config.yaml
model: "multi-label image tagger"
dataset: "photos of plants, animals and fungi (iNaturalist)"
train_examples: 155796
image_size: 40
crop_scale_min: 1
horizontal_flip: true
translate: 0.06
arch: "vit"
norm: "rmsnorm"
norm_position: "pre"
activation: "gelu"
mlp_ratio: 4
head_dim: 32
fused_qkv: false
bias: "all"
qk_norm: false
parallel_block: false
inner_norm: false
moe: "top_k"
num_experts: 32
moe_every: 2
expert_mlp_ratio: 0.25
experts_per_token: 1
shared_expert: true
patch_size: [4, 4]
conv_stem: false
layers: 12
width: 128
positions: "learned"
pooling: "mean"
num_labels: 75
residual_init: "none"
optimizer: "normuon"
muon_scale: "spectral"
lr: 0.011
momentum: 0.95
nesterov: true
orthogonalizer: "polar_express"
adamw_lr_other_params: 0.0018
grad_clip: 0.5
steps: 13100
batch_size: 256
epochs: 21.5
lr_schedule: "step"
warmup_steps: 650
weight_decay: 0.01
adamw_weight_decay_other_params: 0
Rows from block 9 of a small multi-label image tagger, named by matrix and row number. Rows with one number within an expert belong to one neuron, the router's apart. Each number is 500 + 50 x the weight over its row's rms, rounded and kept within 0 to 999. All counts start at 0. Numbers have three digits each.
Before each expert's rows are labels from the 100 images, of 14848, where the router gives the expert most weight on average: "responds to" is what is common among them. Only what is clearly more common there than usual is listed. The data: photos of plants, animals and fungi (iNaturalist).
# router: router (model.blocks.9.mlp.router.weight, 32x128, trained with AdamW), inputs 0-127
# up: expert up (model.blocks.9.mlp.up, 32x32x128), inputs 0-127
# down: expert down (model.blocks.9.mlp.down, 32x128x32, transposed), outputs 0-127

# expert 26
responds to: phylum Arthropoda; class Insecta; order: Lepidoptera; text has "moth"
router.26:477531436401420443496463454465531475589523474587563440400492508537542522433524499557508422486388456534573403459482549547471456591543499595415527506512547524571516554518541484593553540452473457487531609477517511543459551443559534460456607513501449488565452523455519572540509501567495512458508537490573510576542444484498446437454480494581530467522411553536524464547431525574540513447538
up.0:463524464379413513511434447482477571449457540573506478455369579508538510567456501455498411466486426539513526532482522511501554474459443537465558498535532561516496473447585501504438562575405520435472538470521480534595487451440530501424473573591491468485489491486540550533495428502440482507443445480540560640495587437459507427465468458520519629526441433579436549527518516504469461490545
down.0:479446481470547580495370511608492640440497584495482579499508419510491507486523581504563524484543431553514558472529395510459574458589519523505415493544499396480467507430581441480496494491530510508523521515389580506498452505502556466564443491448452566590507482521559534435521474498433428408534529488462462488390546443490479514444398527549439483468520538496498470465459480432508501495435

# expert 0
responds to: order Pelecaniformes; family: Ardeidae; text has "egret"
router.0:545556513454433462526563470490492491567473489574472448520459540441529506531485517463497587517531468432478529561534437519462525553577482504409602570496481470532525492582489459453586506542451494457522535465560477450593473433436522571492538518476563407491479478532443436562409515539496411414386459453600476482430560501569592395459547447587450463506514555522406534447495499474539471443489
up.0:586567514572495538568481511529509406537453413604539462465489513466538440532537491535556599482447606437573543469563564503575466499420491452505525469456475503486486529538524506450533453540532493547517418388477574485512431470563403424466528476528531539438458404534433440567439460546532519460552464561518504582468377480503504478492505471536485520384506509556455518510498544567521491484613
down.0:504451519556499456489537396498479554558466463465414502474413552438543509483520475428454543474386486472514549460452536551592534408542450538431445452423581496586395492548391434546488573584540483547481545416540435494491539455462500465513471482519541521430551573513544580545487422463502463466466509450444451520429559488574487451522498493515435507549571452459501497450534458524601485406466

# expert 12
responds to: class Aves; order Passeriformes
router.12:556419555532397441460527478560445464436528562535459527448520430586586472512548502514411490592513421419477416529469440499452471503485475505397515499535544552431380429462410457550408478562585478573533463525520457443483486516447448423459592574441450537501518534434505497489484520452513504437467439522453502474479500531469548596494440373497497452500513507461523465462578506479523528468523
up.0:536525571551460452446461514462556471487435505455608441471566491544557425606483584486414478577517481548490543512474390501492483566517450439413508462493538564474434533452507496529495496551553555491542466558549512577477467586441522415416584569492528525503426495481529585448447538500411503514463447556516449457549566414549610503467401415466524517465503531508443512482526518459590457477529
down.0:512512505543518446600457551534480509481605524451507611453495510473473497465445436528596550440556529544388490530463545464410500482522471516506501463514553455488470421408500514447410489637482524502534500460618508588511525439416577486475531533462548492533559472511579491491527591403461492528519518378479493584446461590495464501527551502544555514463543505501409585485482490533470446570512

# expert 18
responds to: kingdom Fungi; phylum Basidiomycota; class Agaricomycetes
router.18:525574526412449439483532393497488495431507413513461484468485429508561440587454562530592523454541474483486487496506428580427511480488473548482487442487457493511483495425554488435502469460521463524502469429537496395515479514605380441510442483440440476433479555511451450433566449535466448463575462447575486506578430551429550547539487459453524472581394543544583467567560569493492557449518
up.12:518529572457524583467466506563495539619500501538490450442478481533462502388511482463467505570517582493515424552560449570494558451563490566509600519519516480477496564507521497469530574467372429498461557481477433559434489511455544548499512578521571559565468517479425569575472479453623490435534518590503510517447458472435491480456484434511606371454487501503598514481481428505480454506436
down.12:528475459534472508466432511602516570583434558510456457385478491423499493546482500510497452557486445514498526517439476432533562485635521554539517526478480460621572451470548484501467513499544485498407559585409554542478560540487562507504478496463465527579478503528436537488594471490477417448543503516580535602494521435504503553444502572533576554469527488613462577494459437423580572448475