From a checkpoint of a small multi-label image tagger.
Model: 3.26M parameters, arch vit, norm rmsnorm, activation gelu, moe top_k, num experts 32, patch size [4, 4], layers 12, width 128.
Training: normuon at rate 0.011, 13100 steps, batches of 256.
Data: trained on photos of plants, animals and fungi (iNaturalist), 155796 training examples.
Rows from block 8 of a small multi-label image tagger, named by matrix and row number. Rows with one number belong to one neuron. Each number is 500 + 40 x the weight over its row's rms, rounded and kept within 0 to 999. All counts start at 0. Numbers have three digits each.
After each neuron's rows are labels from the 100 images, of 14848, where the neuron reaches its highest value: "responds to" is what is common among them. Only what is clearly more common there than usual is listed. The data: photos of plants, animals and fungi (iNaturalist). In brackets: how many of the 100.
# fc1: MLP up (model.blocks.8.mlp.fc1.weight, 512x128), inputs 0-42
# fc2: MLP down (model.blocks.8.mlp.fc2.weight, 128x512, transposed), outputs 0-42

fc1.21:453527504472440551521505518416516531449510515527461448496495475469505453516512450464453474503486506502505417528502454529498474515
fc2.21:531540544501498484520507522494497466562492472570402578538410497503444566466500451497527518435465519500471512554523534478484446528
responds to: order Piciformes (31); family: Picidae (31); text has "woodpecker" (28)

fc1.1:532448588509544529521566490520479447544512495535491565523585466548501446572447473500434542450554529493431489460502509483588530495
fc2.1:497496501513445479493476460472476532497490541452509461453427456490551492472556546529592546502479510484528488452443472424523555528
responds to: order Lepidoptera (41)

fc1.327:480484512477520522488523452491562477496484525461552425504515501613444443559480530522516406506511501462529470521490534507534526545
fc2.327:469522489571539488506521476553573535511552506537533440532550472530449512463525498469494530458495451537562461457481503565530508523
responds to: phylum Arthropoda (73); class Insecta (69)

fc1.25:448426530430575467432488408528469466457475552563523534483495540476496430536509441427501476481526494491574427449580476499428506529
fc2.25:468468467541461513564495515544485478473558515578515441517525489551506491469487539492462514508515477479460533515560465504423437560
responds to: kingdom Plantae (38); phylum Tracheophyta (38); class Magnoliopsida (34)

fc1.502:500483454563498505543533529521406463468512478495530452560446410482543542432435436470518513527466485562468542537563511521510536476
fc2.502:524475510478468501537525465527543482481433439557465488423567610567466503401514493527437501529500474552462432417479474464498528497
responds to: order Anseriformes (41); family: Anatidae (41); order: Charadriiformes (25)

fc1.98:519566504457545557497539532467557472535541570544539485463428520467545462503442486480461421480463501511363554476575485536512490566
fc2.98:538517554478559521463513595450509369441519574549482579544567458541462506533519521535531473552530494473516563547511525412469504544
responds to: class Aves (84)

fc1.320:501416479502495504527520528512460471535504506583436515483465464497476446496536500534457483449480563484497437488526486443482364559
fc2.320:540476466486566467479481460507491500591480545483534446552494393444525527493483417434547491457506511519487543515493474566513471525
responds to: class Mammalia (32)

fc1.380:524465512465512465530499498529504509461478520428423547523478517550495512460502483451456484527524458488401472588533449423591511511
fc2.380:488477489525536532477499520449457556459470502466401457543537466512450532428462453504455491543527389573476483551457525555439567483
responds to: class: Aves (98); order Charadriiformes (73); family: Scolopacidae (45)

fc1.146:558515478490487498460476545490500497528495559499479486523480454520520430453486479520550510471532530562498461531517534447493528533
fc2.146:541463519512497572456467537515487502520507484449466556473446447422501484479530509526523540484527460463560557456533489463521534464
responds to: kingdom Plantae (81); phylum Tracheophyta (81); class Magnoliopsida (80)

fc1.272:448534459564541524511453542506511501489476583517434494471415535514519545511594496521489498487508525500500516512486482543471547532
fc2.272:498514512521559590455477514485506497524534460483509501485509643466537611497577530556428471523455543493531445445501461535537459556
responds to: class Insecta (81); phylum Arthropoda (81)

fc1.400:479629571493467472527487441492532489483515408506481480505532509474576437476500520500511509492500529477515500448465558525449506548
fc2.400:456469476547484521480487513489508546450488469525499603488479449515537527541455488493579468483487569574518517456504476531481465489
responds to: class: Insecta (91); order Lepidoptera (87); family: Crambidae (36)

fc1.262:417436500468434432520543558441492534532521504580537481512598448537454521527500500476474412567512484536440451492495498496479540487
fc2.262:465547465542510486540554509484397510506486481524463491560534549520539470525594501499485466504494519513494531490453490477464494486
responds to: phylum Chordata (98); class Aves (91)

fc1.442:493497488496477544459543507457494585487545485492485487541404463523512514442479452526568511476457525505489527473563477552436482422
fc2.442:558451447538440489502443426521454573558507497545488547571520494515507455485470517557533573509504451509425593525529490539551474524
responds to: class: Insecta (72); order Coleoptera (39); family: Coccinellidae (27)

fc1.165:389472501449540548535481489493506467462580483521461430550474498475483412493464522437473468551498444540514397480465479452476509508
fc2.165:503517522487568496540455405530549520536490487493467475547562527480465550481429513506510511453551495447496440488480547557510536497
responds to: order Coleoptera (38); family: Coccinellidae (30); text has "beetle" (29)

fc1.494:483419478524451453519492533535431520472563480458403552442495500562531467448472503469518443466517465526527476501543596437508437486
fc2.494:438524482484474503453438467514459480528522467485472484556563481443470561486468524493454472460510486508476471527507438530548470445
responds to: class Mammalia (40); order Artiodactyla (25); family: Cervidae (25)

fc1.183:470521487499515576559550471473440517459540519553466573476467502475504454501495524543499421554541566560519420509517535462523554501
fc2.183:446430503562503497495455522531471505459524490516520442466437531463521528547432531535505536453518407438491486540515458453480553496
responds to: phylum Tracheophyta (29); kingdom Plantae (29)

fc1.277:517467487544482535570588524521491500501527529621514524494534488506421459494544459481474525542595532580519473537510534505473485570
fc2.277:493487465561530527496412491517531538504541470514513457478436511510471497463554597456548500434517503505540512509495469476493515395
responds to: order Passeriformes (50)

fc1.16:485550531497504503427525495538497498561460479525500502512480553440479531481510458525459488529484507540479498489403475460470500540
fc2.16:494479510533502475471509482468515445437422479461494468401441596527528509515463492457487454539469479520579534534518489509509454471
responds to: order Lepidoptera (35)

fc1.205:441530536491536442500503556571534501434482472511564548448517502436490517525499491522522485520514521566481513547431489393541472534
fc2.205:485471531457561480541535527498425582522493557454485527474516458510484477507542470543471534510483492535445522499560464539485570510
responds to: order Passeriformes (58)

fc1.413:502522530468525561532468498521417555499513471537546435511501473513508500488491477466509577498431489520519576475443449452520454467
fc2.413:471529492515542538436491473594500563544487423520499433508492451502491599562476524544465509433542429473455558532532435493509447469
responds to: kingdom Plantae (91); phylum Tracheophyta (91); class Magnoliopsida (55)

fc1.273:459462548541519568540509498407500513575516505478524468460593450553517550475475534545508431453497535441503493462537538481461569491
fc2.273:507542477464510496513502499531559445522392629464546505499604428511473408542477460520554503418499520522570513536422478490528505475
responds to: kingdom Plantae (58); phylum Tracheophyta (58); class Magnoliopsida (49)

fc1.343:499452479506490438546547453399501581506492565471501469513462549479533494494512525512538557510552477482525521510556493478441527528
fc2.343:518432480527480486557544480496523572562513490505567449508492543490495522478617475584509535527507472555444513509483527467463527596
responds to: order Pelecaniformes (59); family: Ardeidae (59); text has "egret" (41)

fc1.256:480459478473529495477528510426459488466462499496478538522513554557493441548472516435470581597528513433535482526490489459487508462
fc2.256:507520582458515529458476481526537483477486480465438500489492550457515572557483536429493486538447461439487525422460529501518458433
responds to: order Anseriformes (30); family: Anatidae (30)

fc1.314:453461523540460410481531485551491520520512529480460477524553456494543500502448491439443462478454471564440514479496570439516421503
fc2.314:511504506486517475470423516494381442505534425442493462556557544428468445467519531476477435473558479491521517510467481439461478473
responds to: class: Mammalia (32); order Artiodactyla (26); family: Cervidae (26)

fc1.324:528518507508535477484505554452526533525480489447474496479453568502485505478497524423516520428504466539503470577487486548527466491
fc2.324:446488492506456512498475494530576497434456492530549541515510524471518448477501518493486548519558508572484416557471501396504506466
responds to: class: Insecta (81); order Lepidoptera (74); family: Lycaenidae (29)

fc1.451:495508501444506465521429493480491479504531491488449577466451531520462428426475463529458464473509503525490472514426516466443561575
fc2.451:497479450526487540509474494592474487497496459494502548477471523431441548532536458485490493453472485489556494521518487519491562444
responds to: order Zygophyllales (27); family: Zygophyllaceae (27); species: Larrea tridentata (27)

fc1.317:507498545499461505532580545506479495436439510480459540500436439483520500489476482504545532513553470501479545479509542533421529521
fc2.317:524518560497425498500518437532520464492527471432517510552501464525527525518556490488569520525486558482467460492575440438476492488
responds to: order Anseriformes (41); family: Anatidae (41)

fc1.260:509550451487526502508546529497493404446439559482452504556443589528479492534517473429528501495540505502487546469513448453535506435
fc2.260:417475478499469457476528517531470494555519476426457517438485505525505577531493508482504499473501472538499446537523470524553484463
responds to: class: Aves (95); order Anseriformes (52); family: Anatidae (52)

fc1.147:492538495493415487578471519477529467519491500543460553528525510574533414520499492526471494394517552461487537404459472503523477516
fc2.147:453543516540474425466524485507408518467530525563477474469525477486596535482525486506586500456512542536506528425485499498486473481
responds to: class Insecta (100); order Lepidoptera (99); text has "moth" (46)

fc1.100:548576517491586448483513562509435493494549489580491487467455501524510464475507524471467547490488540426531563471512556483473546527
fc2.100:565453504496574558507492531416456503503548521448511506554506440528515552498483475516495508578508515509498500489545413511512471521
responds to: class Insecta (61); phylum Arthropoda (61)

fc1.156:537516568444537439495422542546502500472509502490437483476436541496398486542448514436394450565506516531485528569479484542458474514
fc2.156:500520459546468488471543542588496439535541506523521529467554505393475525498469515506504546517536489513414445518441545521492536534
responds to: class: Insecta (66); order Lepidoptera (60); family: Pieridae (41)

fc1.132:457438532506456499523507461524503449514516543565515481539525527502532504539580502443463485536435538551422498469531493472522514517
fc2.132:489479487535573559472538467547498401523558485422449459453559529440490487475514546527457547500487523448547546462485417485453467485
responds to: phylum Chordata (94)

fc1.310:472477537511517545451510506475459504509494492538494525501402483476522477551512529556473457513483483513448467409486505483463511433
fc2.310:543534489424480472477570464440524576537462501544495529467496477452466539487570514451487503570440435526505475488484521509437516436
responds to: order Hymenoptera (52); family: Apidae (51); text has "bombus" (46); text has "bee" (45)

fc1.209:528508534495493448543455472444499493491570516506455555474493542552525525414531570483529515422443450457461585533513516529490562503
fc2.209:499538495515490514521447497491477437476462532517472492515529470477476583540470515526493516469500559564544498502464490515525453440
responds to: phylum Tracheophyta (26); kingdom Plantae (26)

fc1.125:485477497504462489545547525445503543543542480469483458544388561473441483497565483489494499525488498486472529507553532538502469488
fc2.125:523556547494498472484500499469541458494455537524553474517508437540541539470503508509538513515503547476473472437497521495445507539
responds to: order Anseriformes (28); family: Anatidae (28)

fc1.101:479439577548473506432499488547500506398501527451463515434512488514435480501444490479536497521464499581476445519540422498527565443
fc2.101:519514432523445482563495487478477511551479526486458562510508460503512458549524556491508471519512371449444453476432462476516443496
responds to: class: Insecta (62); order Lepidoptera (45); family: Nymphalidae (29)

fc1.126:502508557491465429549542550476478504445582474519416528545552502506497458483454469457455455516495481562461517505485547505531513464
fc2.126:530477432440487535524446497542488443566491471480479510513555438522431536472467512537462491429493486530488433509457499513496388472
responds to: phylum Chordata (94); class Mammalia (26)

fc1.175:539427465481454558589553541473508464426493529530493428545590465422524458424479519477498456513490520506533506521527489515480531528
fc2.175:507524462405510518592509560481472470516480482459517511564518508464533470496525521480575503454512547445522505507510527424569494500
responds to: class Mammalia (26)

fc1.3:519480585526509492549452541562537603507480422453471498549514507539472547420460502496497522432480519536462496502497463481403498481
fc2.3:480497475439472556506461490466533463488536558468525418523522482418476526463443492478409476542506479472488520569499562501576483559
responds to: order Lepidoptera (44)

fc1.110:465495559483518537498489456449539557537479577489542497488524508501594469499535550454451453461506529474520458530486461428524474498
fc2.110:531464501448561492531505510499494443482429406466526500500505484523458499478515446495554485443512500509526509519517558473468534521
responds to: phylum Tracheophyta (26); kingdom Plantae (26)

fc1.505:499587537452527477514551447495503531543567437569466488522492550468485505471513494559477502508500465603416511496460523546397511512
fc2.505:492452419528417518485556576532512531534536545482493590530535483452437559543498474505534579420487503497427532533507493512483527483
responds to: class: Insecta (59); order Lepidoptera (58); family: Pieridae (43)

fc1.222:509517465513537546499474491488553505527438504518555503573470527523519471463473453541510532538474468537442486459535497523535540502
fc2.222:477460547453480509480549553510426437544524513498444478447515572490478436538558526442436568460512500453526479508523512371519470511
responds to: order Passeriformes (58)

fc1.152:498461502502462508466514482460544546545543518538482546504493460496505442494511467577508506550419602500485493490477476490436540541
fc2.152:561517542544511519427596489557464552474474485502513476543569520447534569543528548488565565483542463501494428487444529487545471451
responds to: class Insecta (97); order Lepidoptera (87)

fc1.177:483446475457531492454450498460594455482522494465507434470428540475550557494492553556511502404528513485516487513482450499435529514
fc2.177:521479477456543524530439540585471564483462476509425549471525542554504526496542461460429508517465592472550408463529546474521494466
responds to: order Odonata (25)

fc1.476:506531578434496528488525489476505495491514578474542514558522576528506487448390556486595581477500462536498547559537577497431484537
fc2.476:523424533574485484459542475498506444489509544512526546468524531517442441504504515441519413488509533501498491475450516466528453525
responds to: order Charadriiformes (29)

fc1.456:506577488533494549521525459435454479519525445539572450568443522474519479542516474568517516410541500533497500458562512459445464549
fc2.456:510443429470472510504395522424569583412486419606534517496489522518511459441483491499520532505486521552494455518518491503518509526
responds to: order Lepidoptera (32)

fc1.298:471384534440485545477506466494530466432531428516511427504493473553487428514481462512489435491452519556517493464447436424493453512
fc2.298:463592522481500527438504480564602556449549452499523533529471517459553471524480489518510430538492480421455561515517565594486546518
responds to: class Mammalia (25)

fc1.178:504513471494530502536510524516421467488548552531534445405472548571462519496491496438470456531503475524574559539437543519535527520
fc2.178:536570513604449534495461510590530472542462470526483508516573504518477577478462540538543517449511518466435379491439441511550470518
responds to: phylum Chordata (95); class Aves (88)

fc1.472:502521546549543493510452483517480456471476529508485532447449510552514451542528477519438485566485469479446472481500555548481553524
fc2.472:585520493497512459522486478455544463568518531414596542528521501529571459515540473502472510507516466505439512508465525509504546544
responds to: order Passeriformes (61)

fc1.445:477467621498508535516525538467527439480460517467441410478430480508453532439521498447545500509508420554523552481504435455529453501
fc2.445:525550476513478445455477476518539561575493476454429544495527497457542539550487484427464503516540484470489461550538486545509550591
responds to: order Charadriiformes (79); family: Scolopacidae (39); family: Laridae (25)

fc1.443:599445524462465531477450511524462492470512501502489554518481515463476515531458504448510475447453409565532505446471530423392499488
fc2.443:546452505573522493492526437492420482472510523488485500530504522486471433448512471466527460465493444492522532481492546540508535547
responds to: phylum Tracheophyta (27); kingdom Plantae (27)

fc1.171:510434497495509600451529494501510424427537557443536420484518481572463471552458460489446412506531563464501451534517493506523542497
fc2.171:514453492586534514518509466465543462550473497547523529557469468457515529510485455483469504492479500499454566468540621532466437553
responds to: phylum Arthropoda (62)

fc1.94:516481500492580535549478424511486494498474516542570549500528523495476512461538459576522440529461530562424516517455523433434510492
fc2.94:433513509536452500514493508522542423508492523434488509485535510465468427565469558509509438454438511489478423473499519507462421534
responds to: class Aves (91); order Passeriformes (67)

fc1.190:447492553480576544450450484466522516497535567446489512496506483497554503481549499570544444536507494443469476466513503492518530444
fc2.190:590517507493530454518500525551483491513530525573479559534528498538464505499520556490548489509535453533488465551442580484457524537
responds to: class Insecta (75); phylum Arthropoda (75); order Lepidoptera (34)

fc1.397:509462536462563573512494420560485510472543516481590474431488527598450518498506504524498518585526484478509481507494503480528483492
fc2.397:502497475517476497589527403484461506527433515482446555561495528532499488511543471543425431607524498516492544559429466468501456573
responds to: order Charadriiformes (35)

fc1.249:531467510547502523532592498536479477494516488520545435438450467574504454519497485515475502503476472472573560529516537468454467434
fc2.249:552504482457550506543488465462506524406478472466490504453487519517521488513457591511422498482530463446549578422415452527518449553
responds to: class: Aves (95); order Anseriformes (43); family: Anatidae (43)

fc1.359:517489551486531541496494525478523508592538555557514480491476477577541566489496507463451505565408558555484407394456517492453483452
fc2.359:446499439501421432515484498560495480483460497544516452490521507528486556550367536504469523502520497557505579452482517495495395453
responds to: phylum Arthropoda (65); class Insecta (64)

fc1.124:527447516523476472530589505498501473517484509507526429531443527510563440507422456515458556466482517512613530438519457484565543474
fc2.124:502521480515514457479604453445527503510459463525541437459509487482601576542500513519524528502467479489492531499525482549506573509
responds to: class: Aves (98); order Anseriformes (65); family: Anatidae (65)

fc1.9:580473452523455507463461488574539440479534495560492464514437448489510537442475568510516474493501508529498492551491530493455437473
fc2.9:522535497449496513572451571538463538494569481433520574410409505567562475513481470521463458564525511494535547529511439459523517519
responds to: order Odonata (31)

fc1.305:511543485534469527546562530536446461518488508495519493434419499506441453546467453511495483442468494525552523551488509489522485444
fc2.305:492520525537460537469459464503508509562451476454521464550517473531497481483517546487533433493455489475480521528492517499477516592
responds to: order Lepidoptera (31)

fc1.258:495475489515447502477465584534475507511536507465484528456443489443484507566481558498502565544467488528439518564521457527523439481
fc2.258:489551583516474495529474474526445481525502472525546472506496502511514457461483578550513447481507508442459427474518515496512506474
responds to: class: Insecta (85); order Lepidoptera (77); family: Nymphalidae (44)

fc1.95:483415510490513526535538445544494481527610502436476557499461557471532408537520456564490524492499565520435540527535478525504577522
fc2.95:526502520482569524501483475484493530445473529442417483521462527488446569471455483497600427481438451516501480498590477458537556491
responds to: order Asparagales (38); family: Asparagaceae (38); text has "yucca" (38)

fc1.337:547566561541495536528533516600481587524593535560503472508490485452527456504452509593486532515472506532480517462457489489463435524
fc2.337:545467473542505464506520557468509531580560490494463466539493531480516525461391522473525476508489453440477515479565545528551469459
responds to: class Insecta (84); order Lepidoptera (81)

fc1.251:514491527502601497505487486543517378509500532463487573591443459569556455498481509500527509488518504449487460494457505500426527477
fc2.251:565479482520527513543507501509522518560491563435503486482543470499478495490498522557498512486485532465422527485457554479533426530
responds to: phylum Arthropoda (73); class Insecta (70); order Lepidoptera (36)

fc1.81:515529515520485575480493544534579500486516483586572442459491488490491539533434503542475520452446559454501490476457528468553482493
fc2.81:479514511514514513529573491459530464453485535563537508479580496482556504525482477536458485509478477450443517470450523485557493495
responds to: order Accipitriformes (69); family: Accipitridae (61); text has "buteo" (27)

fc1.48:468483501450524511484511534530513483488497490597448461503490486476540523451533570514483532501506495566475541542456540515539533560
fc2.48:519520521521478518495568524507534430506534489496440578497503522408491525560457448474556493543507549469525454531507575499450527564
responds to: class Insecta (94); phylum Arthropoda (94); order Lepidoptera (60)

fc1.250:491463536487497520526502500540462474465501425439550536518441524466542544498455464517585499473448488430516444489424553470508472505
fc2.250:480576445521522474444516485510432495501482535412496502479504504485496557575513509491550473568484500512483514517512535491477474596
responds to: order Charadriiformes (43); family: Laridae (33); text has "gull" (30)

fc1.160:518472535508541544566559566483471547492465474475429449473450537446477470493468449426473553533481475519516497563495445529514556472
fc2.160:568563482489509488546510457531566434528507425504461471543558500451505486568496519528487504448447504486509492496445497479470504493
responds to: phylum Chordata (92); order Anseriformes (49); family: Anatidae (49)

fc1.62:370503482452571438450496517500450452509504516534495461485562505459512526523439526464457474498395484469465478455529494504533490517
fc2.62:534543464425561499491527562463400332490513513510433482475543537434433429491483468502485517546527546514525528497532462460523462499
responds to: phylum Chordata (96); class Aves (91)

fc1.82:518522532514441473557557498525546526500504547479470494489467532522500477487495508497471554478391523492495468489594478500481528469
fc2.82:508483524530508526561481517465543484536450453493439472391539508499448482472535516491506502572471547571531490518476465423491516469
responds to: class Magnoliopsida (40); kingdom Plantae (40); phylum Tracheophyta (40)

fc1.30:540509550498457421512552498458537488486513425510445518507498461458541481510418546467484505509560531487551525450437524431539411572
fc2.30:463579506531464535462555489498484501544450501559456529512485536480487467562592494511502535522469465513488524478491490478525493537
responds to: order Lepidoptera (47)

fc1.167:513508485465503488547541479521420528447476413577542426450506495536525388515453455563524477529547555503492483534463443503479470417
fc2.167:513520471478483481552492466551513543568432472515519469510511460549511577536536501508533580512477525536505500485509380435508541470
responds to: phylum Tracheophyta (45); kingdom Plantae (45)

fc1.119:401571456470524496494479484438543464485518513506492445541526486500522439541533570470465494477468537530525520564485559567508578533
fc2.119:509500451521529455505582490487558545577448484512450454503522530499450531426500463495528473483487449523564540528548491538528501592
responds to: order Coleoptera (42); family: Coccinellidae (33); text has "beetle" (33)

fc1.134:464521486483526514504491551569439494550505509480516509560419506508401474557423519481474482485490486528483447437510552508445543451
fc2.134:456479562465485487499497518506472552512517485489509529450493498496479537457534482485490456563455446530439474445529578564431510472
responds to: order Hymenoptera (57); text has "bee" (54); family: Apidae (53); text has "bombus" (48)

fc1.75:515516504527522501482451564519556460471472509537528556490550471487438427534498545481434426489494493486441509470510492542523504501
fc2.75:471439477492516494508523520495489532525472545499511486546516544509490504535529471525582568451546469471542437512482528498464544563
responds to: class Aves (99); order Passeriformes (76)

fc1.373:500464531457516533506468483548496406468476524584519527477545564530527506536578447507543534551484538522509376485534533440582473556
fc2.373:563447477419517538542492500511469451486533435546504430486521491547513498460517526486452501494447475522535524570530517467489405497
responds to: order Odonata (32)

fc1.475:483478464522478571480497549514461534508441444494455431563514503540542506453513534493455484537515434532506563546588540459465474494
fc2.475:465438464499512469473508527528471511465491482429470493520469475497499430518439504456488409464482554500479460492534508559513461370
responds to: class Mammalia (44)

fc1.439:497517547426561507530478492429499571491427423511458484473504447553490561486451448498551526451457537521509443572502497492452531489
fc2.439:407530481436536505470552444484514530498433424463481491543451537490413488554530493515458507440474436480477552451464506527537502566
responds to: order Piciformes (39); family: Picidae (39); text has "woodpecker" (34)

fc1.143:461515520519497501514542548437537513501495544501409465550494494546480472554443443454443473544483423477483479533530517470525547450
fc2.143:506468509487491461436541508445484535505491441477517439563521532488508485581556480492530510492504471459506476605506532518459517436
responds to: class: Aves (94); order Anseriformes (45); family: Anatidae (45)

fc1.157:449535460509487536460464620546465499527475480493480500566528481551516434539473458489489438456424516522526487474482497521439450498
fc2.157:459495478475516529451532482497476486487467460397570495497461506513506479470467404459593480558492470495565549528466483520519541500
responds to: order Coleoptera (30); family: Coccinellidae (26); text has "beetle" (26)

fc1.33:473475451508552521565457503575483540471568486527492444531516462549535475474475529411497490528452489504456464497559534471452470513
fc2.33:484553497582477542531482378521484634495534456396521477505483517461517447490458466469491473498451450536471514491526469480471451540
responds to: class Mammalia (35)

fc1.331:522502452484506443497606506432521508438435529505513469463511462503496454516481458541477501472467552505486532562465474441477427505
fc2.331:465509467487515491527575447480506509533440518611515448493595515501534565485515514526482553422519500516539476496510450501496577521
responds to: class Pinopsida (32); order Pinales (32)

fc1.354:449554570494515443524562486479513488516557401477519458410472494527499520454517504507514496489417485508501474479536464490511543528
fc2.354:505481571496483487501499505469560530549491550501467570471532583494483577480471455473500498512501463447540522473477466506460576529
responds to: order Charadriiformes (25)

fc1.486:518484494455512507469472460456561608468550444524472469489494495451487533476480413510540515580441439507486511566522462533442522558
fc2.486:464525452544496532488535480552560532526490498474462451543554571502469581448521479607493510499461505451533467475502518435514525528
responds to: order Pelecaniformes (41); family: Ardeidae (32); text has "egret" (29)

fc1.174:513511516479510484513462506568504535508496467565401498472477564544433537553467442450435484509470562504486528545489486498469522487
fc2.174:467563571495445519521474545549568514520388470454374541521539492493463439504412482493478484476485538488494539497457446560520487491
responds to: order Piciformes (36); family: Picidae (36); text has "woodpecker" (32)

fc1.438:499555513480464568522478442495494519443422582563498476489461618472519444537494489512503509466502502467490529433531517499580470548
fc2.438:488455507504520450537540471552507519485521434556447513528459447525478427491533476515510490450438505543504403513555484516496497580
responds to: order Lepidoptera (34)

fc1.474:434508444518546634476402559494468456497508447450557521543478494522502484487458502486542448489482463482494486461521534467414506532
fc2.474:531486458434500577553492505519527513480475462533511549458521502486488536486506547468559522555476478500442506559540552577437463488
responds to: phylum Arthropoda (89); class Insecta (87); family: Syrphidae (30)

fc1.420:482491536445539514509501526520464490466571558480458505550542518516518397543496483425463451523458432528431441434534570507486510530
fc2.420:481484488516542494577502480531522557614579443439565460505547527475489471508491529449546519429462478507503472502470491438468487444
responds to: class Aves (87); order Passeriformes (55)